From a checkpoint of a small image super-resolution model.
Training: soap at rate 0.0027, 12500 steps, batches of 128.
Rows from block 8 of a small image super-resolution model, named by matrix and row number. Rows with one number belong to one channel. Each number is 500 + 40 x the weight over its row's rms, rounded and kept within 0 to 999. All counts start at 0. Numbers have three digits each.
After each channel's rows are labels from the 100 images, of 14976, where the channel reaches its highest value: "colour at peak" is the nearest of a few named colours to the mean colour under the peak. Only what is clearly more common there than usual is listed. The data: aerial photos of the United States (SatlasPretrain).
# convs0: first 3x3 conv (model.decb.0.0.convs.0.weight, 64x128x3x3, each kernel summed), inputs 0-127
# convs1: second 3x3 conv (model.decb.0.0.convs.1.weight, 64x64x3x3, transposed, each kernel summed), outputs 0-63

convs0.49:491466418576548522465455460512470522462584517515465433475525552589561452504564518529463499378511426545521489529587451440500517504430503555483472467524513509538438476520418531498477473482445536491539531465525453476543487496477469484513486492505487530459552498490489486492535528456460522546507518551432442535479487550529534429562543547432495467518545509489491486492475476541487488444440
convs1.49:553507448460462458607566480501498559497515462540515455470593560456539535496467511509471513449461498516525460449462502564417489522488577517480500464535511502547496511515539514554458517522450449
colour at peak: white

convs0.15:478506512515474496490489481498456594567420542499476447518471509482478498541442607499470498501477605519606516520446533479481456434594518495452458395543422554512509508541468480525487466563571460479502503508486502474442547520474428497476543538497514524477451523430461497474424473513500499504486525445534527462471556495512512492494496477527469551526513474504512532465515516449481457429431
convs1.15:487508547501507461432434533489526496491461575464503537489474463498503472536471610497534484554477466471495464547454548475559423474473435568479522533513384496486509487486519522535531495565523465
colour at peak: white

convs0.59:532480536515488521506532467593521472463616466482458483463481485478518449509531445522528507492453350448482436552605512501536486475486459521501530504523497508523468450560535505493518401596527447483496545452512482524571512473521525481513490489550463487464473481481481500473517511524537420512512548442456423473529463489486501460433520491529416476470488487514473440486503542513534518558453
convs1.59:508464469525583491479453478511499539485551481553522497440507451428546493464517415426464590464502468488472502471527497453437543498493474472463432546511484426473488543459490439543476550450495523
colour at peak: white

convs0.44:525459439539513515496503457498530479431519481423530570454541558473495502532504578462525523477508520468461577525551457508486606494453523507414473413458463418428533525529492464469589488486508492489460468479485502569515528517469463472474451467491478526494456453471508514496501494538469470473526503503420497449447448566501527473457534478545537501575530458546474545468539442574436529480481
convs1.44:499515487545459448539509558510592531470549459592516531465475516510505478463486480423519581433469509426479483510474533485468467485465528471452498506441489559490473551513473481608487484559490510
colour at peak: white

convs0.36:450453593496401471436541514465519462389474480555507594518481512429459507518427466498527573489450601536422475420455475523469474540466466495470517481543617587498454545488482470473515498542539423522522472494459513491479477499520444457494552484523494522478490484485494517492511526510499475529519528451512442465487484484510485462499455500519480480506567505574483523492522523526450540507536
convs1.36:515478490478499557518486487499457549451452447499549463487520500501506560439509535546595548532460489530486469494497567453436509509461533416487447458535480549501513565468458502418500562576468517
colour at peak: white

convs0.19:444450532515515438555497492526478514450484605459504527452528493550527489480442472497512532522538520483498539528476475537594484402509434481495461555542575583532459507495524455532433510475434459544570329534505506525525494530475444475507490482555546547540499475524528481509551540503506456503430484502554521477515521520457519490492465484427498425490489473528495514492540496470488478513462
convs1.19:511477465530530539461433457500507460525502497519490430518531508452561403506481484548481550517482456474505489516583412459540486511562568517504496501483439479504464575508464512489509399457474551
colour at peak: white

convs0.41:482490500536406499606503442497536569427540551551445563428496457500506450519466529558548459454461578447495434486509414529515550445486483535486527494548437563509474563476486488515467467470491499466491440517558492504466469536473506492522450459508451473532494490468452456504524491503468516488561461519507530459457424428585573537502459537550475500517502471522530456519528511500519566462507
convs1.41:461529446533439485475519515578497487411454482480547524451418547507567511445546515485518519458481506518511538576451578427475482531435521543507493525489456490481524434485453510540506513483442514
colour at peak: white

convs0.25:511453458455443488482555506436481434454513476462547590520479482531520599537454495425467523436547489554509504452478418439462490514532540488516545532456549518465478508510472440500493604485469542525447511469489548530472483455467601527493502495489524462497457510545553527456521401576453453539523442453517480493514507483570442491437492500493508507531465486528503535494527479540479432499464
convs1.25:506486548537461524499553467523537460459534431477536478476454489545450531470510526518497525528441537468470513504512521468527512467448485489418500505475601540514588551475502598551461426527534450
colour at peak: black

convs0.37:504465525561433511511491520529486509465504525516474517418469496504477497437505508535526515493414578534542507529503503554461564504467502447515519447563537487499491527501485467525545344499516545505406530530508508493529489543505443528500477453534506488522464491493496511464430448526585455493519473454450447511501492561388492404464499465456481503512461526507535416516427457453465461495483
convs1.37:506474442510450523458508516495497529570502524445459427538498481515511536501491569482559449471534480558502497452502570544510548456526550476472513556503460524436487444505580434475507552511428576
colour at peak: black

convs0.4:460479477522482483484491470510461528478519482533529485472534521511492486492467385596477556508495477463461510500460510459548574467444496463524522492514476473505428568454487551532553550454492570530484471599513454428500468506486522502451419396476508569472525515524483487512454510495455483492491471468461476429451420502475526593512515510442497525578489530476564474407496529517521481476560
convs1.4:447459544505551480548531455506542483539504508450507414487523512617549560488575519508487555451505563448462445578461531482480475495462498528514480528483486506492519486564491551461451534448502541
colour at peak: black

convs0.53:415490478548460441531451465476477530497498565496444512499512481532598490570487442571524448507465474514460505511506496510573464469460401473480533452481447591465569484531504466530507538468443495451519468527509550470457499467532418536484465416492487495492574492484489545542502557545593443491462448504492477458506533471579477466523500465469488471499525444445501513501532515442538486562520
convs1.53:500546482511576547404441469472485457518527464518520569464469540496439462544435511507486442568566486437460428596563504488519446485517509464499471545530507510515494488507486476488464536481462520
colour at peak: white

convs0.26:487495562576541492453490542420515470487431503546442470432440452479446491472427476551482483489511436456465525543553554479493470512513457507441441549541474497426447535489452460462505411513529488492406513480526531499458463528502508513501481435521538499475521534461551487433477453544552430575507440423462451526464547519494497508462513578466490487446486499505581480467517513492490471476486
convs1.26:508500497452576528498507548502512512445459512470510497432483592434449454518504469552457472516572543493440445471485479553511472540467510488431507454497583479505493485500527498441506547472535604
colour at peak: black

convs0.47:497534463521532542506510443543473513528511416504530492607473474457517527574510491495467524503538505497469554452442475461543453502526505519491442491444560511505498561529479554406466537490484467465492492494463513495469602492460504493525489493548518490539490463495542477387528455519530499475524408440496506441499447503516519454483444501456513512474457454489593465400530452499449488587563
convs1.47:510528520457544518462464434501448462461521479518521470486488427555457451471460473534501548555448571490410529511488491498565484472540472547523507476540624517475506503556513532558474521448533512
colour at peak: black

convs0.20:512537513499489558532487450539448502538564546460510423432478570530460470455511526490469508444492519541577521496480509443459526397608568495522495455519535463488484492555391518461489419552500547496590505537492490462508507474488498509526487502515518478455505487471461492498515495452472542553463502519442430479479522436547505478423453474497429476504612537534467487482503490520470456526518
convs1.20:477545477501557505470507491573579466418548567592512483528526464454447480518441485479446416547481526435489490504481460598475487537470483515527485543501487522527452483553501544480461495525488489
colour at peak: white

convs0.54:430506495545522486463517489503483470510446497393533492539518524490496520596528537497512511479492454503446524438562440503459479513494557520529518476561504561429461405613594493452467418464501500514511534492486479633555488510413449531472449513471534487534468527506492534465558449493442490467447521553499503507510492482533506500474471511449517492520500444572510477493493491469505448481528
convs1.54:494481578520544538508556492481469508408569471532501477563569451533520535472556493447458522537573499509507491554459508482461519488445430556500501499468528459539496552449483517447459478490559432
colour at peak: white