config.toml
model = "image super-resolution model"
dataset = "aerial photos of the United States (SatlasPretrain)"
train_examples = 101725
image_size = 32
grayscale = true
crop_scale_min = 1
horizontal_flip = true
translate = 0.12
rotation_deg = 10
task = "super_resolution"
loss = "mse"
scale = 4
arch = "unet"
norm = "batchnorm"
activation = "leaky_relu"
widths = [64, 64, 128]
blocks_per_level = 3
block = "basic"
attention = false
upsampling = "transposed_conv"
init = "trunc_normal_002"
residual_init = "zero_last"
optimizer = "soap"
beta2 = 0.99
lr = 0.0027
beta1 = 0.9
shampoo_beta = 0.95
eps = 1e-08
precondition_frequency = 10
max_precond_dim = 512
merge_dims = true
one_sided = false
adamw_lr_other_params = 0.00082
steps = 12500
batch_size = 128
epochs = 15.7
lr_schedule = "cosine"
final_lr_fraction = 0.1
warmup_steps = 1250
weight_decay = 0.2
adamw_weight_decay_other_params = 0
Rows from block 11 of a small image super-resolution model, named by matrix and row number. Rows with one number belong to one channel. Each number is 128 + 24 x the weight over its row's rms, rounded and kept within 0 to 255. All counts start at 0. Numbers have three digits each.
After each channel's rows are labels from the 100 images, of 14976, where the channel reaches its highest value: "top examples" is what is common among them. Only what is clearly more common there than usual is listed. The data: aerial photos of the United States (SatlasPretrain). In brackets: how many of the 100, against the usual share in percent.
# convs0: first 3x3 conv (model.decb.1.0.convs.0.weight, 64x128x3x3, each kernel summed), inputs 0-63
# convs1: second 3x3 conv (model.decb.1.0.convs.1.weight, 64x64x3x3, transposed, each kernel summed), outputs 0-63

convs0.10:180145116155181134129114110074139140119113128133128107109131131124150149160137120176084150128135139156144108139159160162151152137138197142137157159079108145130159128129146127146169141070187160
convs1.10:153136073156118124153120125130107126145130161137142164111171106123090115107089160155169129121117136134105121101101170115077103135145132107082171097145169149150121106124136105147143109120127109
top examples: crop field (39 vs 8.8)

convs0.20:126137103202138113069114145173145135109119133158112199128129166161167122129145116113168123100123166140123164139157127158140114130123110153132135169141129122144089113124160106173165118113174111
convs1.20:126116143134093112141121102156102137093131155073151169099099125105136137102142097087151110114134174110128150108158126113115094147107106140093111108109150121142119089112077093126092119124102106
top examples: crop field (38 vs 8.8)

convs0.41:110158104118160179127092181138111100163092180118107113122136111110124143118089149124148104142160099138102102118172163076118122129121171101119224122141123095121138132107115139082124132140095113
convs1.41:189117103114179148158125104108125123106131142105173142115092115127136049090082098142135130132102154135122127107113141085134105116131143129134128106154135108091147130115116150135144158140154126
top examples: crop field (39 vs 8.8)

convs0.45:160135127091115095198124132102119182129136105145097151169135162120167123145121155124159089152115130168099094125105139154131159127159082141179070098116101144110133096176096143068105126100108139
convs1.45:131149141162137151105150140103141124109127150145107106140155154138160185143147098133123109152114115134131109122112136132186176155124198122193132137099130141173145144119151119118137103117123136
top examples: crop field (40 vs 8.8)

convs0.54:145118181159158154145157144112113156151145134169140153153098112144112112119182159130169125105143147150111165153147160085155131118182063159109144132155143119143144133123126158153128073118130099
convs1.54:115115148119105118149102142105159141149119093156139155122123092123123125137151120126134169123121145124148113155078108160074165106129087115082133165154124125125114087147096121082122129132073144
top examples: crop field (40 vs 8.8)

convs0.24:147125123111094166125115104140132149085127125078127133197080113112091177168115144164097083155100153119116116125162134139103054120132153116125115138176143157145164109133127112121069105104154085
convs1.24:161107088162143105084133151100109142114123089097165136168106101135145100118132079103143131112133181134111120184115148144160123123098125135133117155123159133105154125094098133149105101115124130
top examples: crop field (40 vs 8.8)

convs0.46:090129111102121185136124146167128148087144137116164087152113155155128141131149188118181154139150143129148178104094133150165111110152122136116096158126103081125130105138149173075110105105154122
convs1.46:148161142149135108100145186121135130117157074120113153137100136101125123098155097091107084122122115177127135128115101100104158110125122128104127109170089183115130138114122121104111146156154117
top examples: crop field (39 vs 8.8)

convs0.6:153093117107119130056107182195124135112133143122144138169108128124123147101098165070145097156106131118114147154133151139121098133138114110144087087152140136168125096128109117103134101159109043
convs1.6:141148124148091123121115160123099117135150141135118151116187105155059168093089142167182154145107127133138115131128152118120108129139110113140085111143167135131115131097141118155149110095143113
top examples: crop field (34 vs 8.8)

convs0.15:151137118143125108136124152157109126144141100128165145091133186083116076106153109115114114065101156093189149123142130111128108172130173145168131150179156168143123104173135112110129104111116093
convs1.15:135154154117130085109109136120146128125133066143141121106108126171100180134107114129131099109104145150146110090139133127106149134125114113142123147123080098052114097114081132145158132107140129
top examples: building (83 vs 42)