config.yaml
horizontal_flip: true
beta1: 0.9
precondition_frequency: 10
final_lr_fraction: 0.1
adamw_weight_decay_other_params: 0
Rows from block 5 of a small image super-resolution model, named by matrix and row number. Rows with one number belong to one channel. Each number is 128 + 24 x the weight over its row's rms, rounded and kept within 0 to 255. All counts start at 0. After the name is the row's rms in percent of the matrix's.
After each channel's rows are labels from the 100 images, of 14976, where the channel reaches its highest value: "top examples" is what is common among them. Only what is clearly more common there than usual is listed. The data: aerial photos of the United States (SatlasPretrain). In brackets: how many of the 100, against the usual share in percent.
# convs0: first 3x3 conv (model.enc.1.2.convs.0.weight, 64x64x3x3, each kernel summed), inputs 0-63
# convs1: second 3x3 conv (model.enc.1.2.convs.1.weight, 64x64x3x3, transposed, each kernel summed), outputs 0-63

convs0.49 103 [131 138 132 136 132  76 158  97 119 179 110 175 128 115 122 114 136 142 139 144 127 118 142 158  84 123 169 116 114 138 136 152 105 166 139 111 149  81 138 171 149  82 127 129 115 111 168 138 119 121 160 104 130  99 154 128 119 123 138 112 135  94 136  71]
convs1.49 095 [104 121 137 136 123 147  86 152 155 121 112 103 113 117 146 161 131 113 164 152 164 137 157 154 167 111 127 154 164 125 133 127 147 121 180 119 142 151 139 157 150 125 110 181 110 138 119 150 145 125 107 195 104 168  94 118 142 113 115 106 132 147 160 108]
top examples: crop field (40 vs 8.8)

convs0.34 094 [115 110 202 132 126 137 137 149 120 155 104 100  87 174 115 138 138 127 149 123 139 109 131 134 120 130 144 123 117 106 187 152 152 126 125 134 136 121 140  93 121 152 189 151 116 120 183 113 118 121 103 138 130 116 105 107 132 166 119 132 177 126 145  91]
convs1.34 104 [111  75 107 148 141 160 131  92 169  95 160 162 144 101  76 115 119 110 166 105 115 107 125 124 149 118 117  90 111 174  99 111 118 122 145 125  80 172 129 154 127  94  94 105 105 132 132 136 123 141 114 118 106 136 134 121 100 128 161 109 106 118 119 142]
top examples: crop field (38 vs 8.8)

convs0.26 103 [137 161 120 132 150 104 114 148 129 147  77 152 171 165 169 166 122 136 139 140 133 127 139  81 115  77 103 127  95 150 116 140 124 152 170 152 162 130 148 156  82 133 142 141  95  83 138 115 106 118 135 148 126 102 117 153 124 124 152 143 117 109 161 132]
convs1.26 096 [138 142 113 104 108 161 117 146  88 149 157  99  56 124  97 114  91 121 159 127 102 116 164 167 106 108 128 138 138 104 134 113 127 153  89 171 123 117 115 125 128 102 112  97 135 125 146 149 143 116  99 136 123 128 146 124 121 132 124  68 154 174 146 142]
top examples: crop field (35 vs 8.8)

convs0.6 111 [123  99  87 120 121 101 113 131 127 105 134 133 112 132  93 163 101 136 114 133  90 114 106 127 147  92  79 162  85 120 134 147  97  97 109  94 111 114 109 128 122  74  97 166 117 128 164 134 102 107 120 120 140 142 158 108  87 133  82 138 138 108 105 114]
convs1.6 098 [164 159  95  94  82 107 144  87 104 140 135 112 163 175 112 118 140  89 104 120 149 136 130 107  95 143 102  88 182 111 112 132 141 138  89 149 129 145 136 148 109 118 142 145 170 130 134 130 155 117 162 169 112  95 130 116 161 111 122 149 125 123 115 131]
top examples: building (71 vs 42)

convs0.17 079 [111 130 102 120 123  96 108 104  81 107 100 137  97 144 111 116 116 102 118 110 106 160 113 115  91 151 110 129 117 159  90  94 187  89 148 137 125 137 100 125 133 118 144 127 174 116 108 123 142 105  87 106 150 117 170  89 111 119  96 125 113 102 101 149]
convs1.17 086 [117 132 129 117  88 137 109 101 111 126 138 125  92 132 146  82 137 162 109 128 105  82 122 102 154 150  80 146 110 112 127  99 133 158 117 161 145 102  97 164 176 137  85 109 133 103 159 177 119 164 126 144 116 130 112 152 146 107 149 120 119 129 136 166]
top examples: building (72 vs 42)

convs0.27 107 [203  92 123 122 149 133  87 103 125 137  93 147 140 154  96 119 141 149 137 107 112 133 126  84 122 103 165 113  86 142 138 119 122 114 155 133 133 143 111 159 118 109 137 162  90 134  98 157 119 131 102 166 135 115 123 110 102 105 119 111 100  95 103  89]
convs1.27 092 [126 105 161 124 126 132 164 117 116 110  87  70 149 153 144 165  86 114 146  99  82 102 148 170 128 131 151 138 149  82 120 124 102 106 149 153 137  74 137 109 168 148 141 133 132 108 147 111 153 155 154 120 133 123 120 114 134 114 101 121 120 145 129 169]
top examples: crop field (40 vs 8.8)

convs0.33 096 [140 180 104 121  96 107 162 119 169 130 106  95 164 100 130 114 145 169 133 106 138 101 120  80  82 106 149 112 134 134 131 124 109 114 138 130 155  80 123 123 131 151 137 130 123 116 157 109 163 100  99 102 115 123 115  89 101 148 151 157 171 140 131 151]
convs1.33 082 [148  71 132 136 155 131  77 146 114 124 123 117 120 134 121 110 110 113 129 166 168 115 147 161 126 135 129 183 137 146 158  89 128 140 107 130  93 159 109 137 127 142 108 166 176 130 144 108 163 154 156 111 109 128 139 149  91 139 135  87  82 134 134 122]
top examples: crop field (36 vs 8.8)

convs0.40 101 [ 94 151  99 141 108  93 114 111 101 112 141 147 106 135  99  77 136 123 120 142 150 137  88 157 135 135 126 142 113 157 106 110 145 131 110 152 110 101 116 135 104  63 115  72 174 101 146 145 126 136 113 114 150 136 127  81 160 109 124 107  85 122 131 118]
convs1.40 103 [141 112 141 131 108  99 103 165  86 127 137 115 128 148 119 150  90 143 179 163  88 104 116 125 111  99 106 157 145 151 111 131 161  74 109  97 145 135 144 106 137 133 103 148 122 119 131 148 165 129 124  99  76 138 132 148 145  82 103  98 124 120 161 133]
top examples: crop field (36 vs 8.8)

convs0.30 100 [137  92 204  98 163 145 138 110 141  98 125 145 159 100 158 152 105 107 148 141 103 154 127 183 137  60  95 114 123  97 169 149 136 114 138 113  99 135 121 114 119 111 153 139 129 128 162 140 121 117 117 158 128 115 129 131 139 125 151 117 151 145 130 114]
convs1.30 099 [125  73  96 106 144 100 132 163 134  91 143 106 139 158 119 105 128 113 122 120 151  95 126  85 122 142 140  96 111 165 119 123 137 154 148  74 163 143 125 109 111  86 106 136 139  95 100 160 127 153 140 111 133 163 156 136 163 104 119 130  85 142 155 115]
top examples: crop field (38 vs 8.8)

convs0.42 081 [ 83 130 149 107 112 100 110  88 126 116 129  77 122 118 107 129 146 143 120 132 134 107 106 150 112 171 132 143 122 119 107 170 118 103 103 125 167 180 104 104  87 134  87 133  88 105 133 118 130 100 139 136 118 132 122 133  94 164 139 118  75 135 104 161]
convs1.42 091 [168 122 106 122 142 111 142 135 151 118 135 123 147 149 139 119 108 120 129 121 162 140 118 147 152 127 160  82 153 181 148 146 192 112 175 152 103 133 124 116 147 153 123 130 131 142 128 133  79 163 113 165 100  94 127  82 108 118 141 113 105 113 118 173]
top examples: building (75 vs 42)

convs0.31 106 [127 113 160 112 145 156 124 191 115 162 163  97 108 120 133 119 153 148 149 142 132 113 129 137  85 152 173 127 118 139 142 143 137 127 137 130 153 132 136 173 115 114 132 117 116 157 207 126 124  96 107 118 123 130 146 130 120 138 124 115  50 128 115 118]
convs1.31 114 [114 117 123 150 108 190 117  64 146 144 120 121 143 130 140 100 109 140 111 179 160 149 111 132 126  90 103 128 133 140 138  77 148 147 109  91  56 125 127 122 131 126 146 128 159 139 135 149 127 164 131 129 136 112  98 154 132 159 147 143 126 102 140 110]
top examples: crop field (38 vs 8.8)

convs0.1 092 [118 129 105 189 121 141 105 150 139 137 109 146 134 130 106 109 114 118 156 145 128  77 155 148 144 169 147 177 155 156 129 136 134 124 152  93 176 100  90 140  98 115 148 134 168 116 101 111 108 153 112 135 128  93 116 166 136 159 131 136  91 142 121 110]
convs1.1 101 [135 131 129 124 141  95 149  97 115 109 132  71  92 131 144 148 137 137 107 118 207 108 130 128 140 157  88  93 137 101 114  91  65 138 116 161 109 145 157 151 138 123 102 110 115 101 122 121 141 164 100 136 146 128 116 103 117 116 154 135 121 130  99 116]
top examples: crop field (37 vs 8.8)