config = dict(
    model='image super-resolution model',
    dataset='aerial photos of the United States (SatlasPretrain)',
    train_examples=101725,
    image_size=32,
    grayscale=True,
    crop_scale_min=1,
    horizontal_flip=True,
    translate=0.12,
    rotation_deg=10,
    task='super_resolution',
    loss='mse',
    scale=4,
    arch='unet',
    norm='batchnorm',
    activation='leaky_relu',
    widths=[64, 64, 128],
    blocks_per_level=3,
    block='basic',
    attention=False,
    upsampling='transposed_conv',
    init='trunc_normal_002',
    residual_init='zero_last',
    optimizer='soap',
    beta2=0.99,
    lr=0.0027,
    beta1=0.9,
    shampoo_beta=0.95,
    eps=1e-08,
    precondition_frequency=10,
    max_precond_dim=512,
    merge_dims=True,
    one_sided=False,
    adamw_lr_other_params=0.00082,
    steps=12500,
    batch_size=128,
    epochs=15.7,
    lr_schedule='cosine',
    final_lr_fraction=0.1,
    warmup_steps=1250,
    weight_decay=0.2,
    adamw_weight_decay_other_params=0,
)
Rows from block 5 of a small image super-resolution model, named by matrix and row number. Rows with one number belong to one channel. Each number is 500 + 25 x the weight over its row's rms, rounded and kept within 0 to 999. All counts start at 0. Numbers have three digits each.
After each channel's rows are labels from the 100 images, of 14976, where the channel reaches its highest value: "lies over" is the class under the peak. Only what is clearly more common there than usual is listed. The data: aerial photos of the United States (SatlasPretrain).
# convs0: first 3x3 conv (model.enc.1.2.convs.0.weight, 64x64x3x3, each kernel summed), inputs 0-63
# convs1: second 3x3 conv (model.enc.1.2.convs.1.weight, 64x64x3x3, transposed, each kernel summed), outputs 0-63

convs0.10:488449503501505505491505463500517502479495519510498501496496495521537522513412510462486498501523460508469521472453492497517459492496506485485488552509509515493457508524559508508465530544502511
convs1.10:475532497504516516514487526491477540521509521527475460501479450509494507514475502527494492494481521479494475510478490462483575500430467477507499494519499450470499511479507509482506509484561483
lies over: crop field

convs0.51:440454488504531474500480478464507521500505525545506518524497446492506492547483485479509470491499544472486465463491492481472497500480541472479502473494496497464553483466504516470509472486497490
convs1.51:511448550496486481513554488492487537495508497489515497513483530476485465476511500459507513465495458462479500562507511498445519474515467521499474524510447511509482489538515482488480504472488506
lies over: building

convs0.7:480550490473466477481512536521521494477507473491521509506459573493513494509504516501462454505489491475499516515503482484509491525549491480503518479484478558461497534463487510532484457480499479
convs1.7:470513464485490508522499484475462515492465569498521509498518517522469453523459495549507538497512523472514505509518483470485505461526484491459531476491500460494501515564513513488493484484471506
lies over: building

convs0.24:488478468520507489477486451472526461479525530493493480502480467469461483497539515547473520462473511488511484536458505528486464473498489498473514507527469542520452503504513489479502457510491471
convs1.24:490563560504489506445504480526486499502489516534487514553543461504519500514479449481521523483500518499459530497491465528518488493498498534523503483521502500482498490495530503529461509450510498
lies over: building

convs0.56:486529521475470473488518510442505483503500518447513488450475517484491473490460443485528504514491505475496475497486505499496500480476474418507459527517503515488503534461486524502492507514498464
convs1.56:475486501491509492469480462498519484528481460506516513518484527510516502502474547522519523468503486498422486466532524445499518471529554528459478482517485487480509539485491515485501527517501482
lies over: building

convs0.8:494521522496460528475487457542482567463465505510512542546485509492504460512486460482487503524501486472518483501483477495465511541533493512487528488502484537485492488523528459547494512499489484
convs1.8:488530527460503449544478497516487461515515521508558454489532461500523508468455519508504488462507495509542492480474519521500495501461487461501473523497527518497498476506504491448462506491496478
lies over: building

convs0.4:504501512485456485451532477506485487513497446472491526516509523488471474512478490500479549497504556518494503508507558509515525507517488452455507468503496514519519468472479500533514472552484521
convs1.4:481535531497564486495498513540532494468509512493525454529531539509513520503516493473481498529487510524536510514537489510495453493504481477445502503492493489490505502537508459519425500485491503
lies over: building

convs0.23:520441487494545477504510499476506498549490472481484501488499447498502471488490495474490506504502511513441479484512490545483483433474510486450496476488493497508532482474482483482504488487433501
convs1.23:534488469480471492493480458506481516453524545506475470485544514484469517531493519521512484494538460500531480499514563498512482511502502522496476533483475539443502491479495497462501477532520494
lies over: building

convs0.16:467467457473485491535527487454500489500514518447513493457542500493514485534500494496509564514486488499467485492535559499519484472458497519471479478490510482499479511513503521460513509523459495
convs1.16:496505514540524511511477520515508520522486480457457466515457439471478496473504490462501489487456502538519532442459522504486440493512512506490535526518492499491503509492492499469476515527486486
lies over: building

convs0.44:515502503460500523488519491476494511499491524475499560523479495509499497478487482451520513531475475515479488462511516472466532526523514495501484500474470478456483484526540507551446541521549488
convs1.44:508557556480525504474514534537523490487467505530501516488545495523535463483495459524505485486491499505469512514471484510534502553489514472545513478507490523557479512526505505481510514478472487
lies over: building

convs0.18:535464556501480514497503517483482485498512475517504513470483516521483516518462575479472496509515534510524479513500511491528531478490488495508520514489514508486447517503505519510437428479476491
convs1.18:494504508517497504483480487503461473523481464436522477476535512512522478435521528509548479518469493514512498463516504496490476539498474516516474523528501485518497507464523446492513481539459502
lies over: crop field

convs0.21:533506538520517453482493459458468535502498501471449468554506499519489482524492516486469485499523499484500459543500517493472510549493479495511520500481484522499498471470503488492505507522539438
convs1.21:453503513483503476492499529550515458496496465504505508516500513521488503510485488509523510523470533506461556517447453503468528479495511508528518495530523457499530497454448511525486481474508525
lies over: building

convs0.50:478507508495494495473450459502492539550497485459481479515546531513484468501450538465486480522524495490514474475462507488480535513468506551465493469512511500495523480478494467505488505515509459
convs1.50:508502538513469494515561490487491496477474539492471508541490489519480493506488492493520511527519504516454507576528524490447489510505507505521500556474480463460502522493539507505510520502539513
lies over: building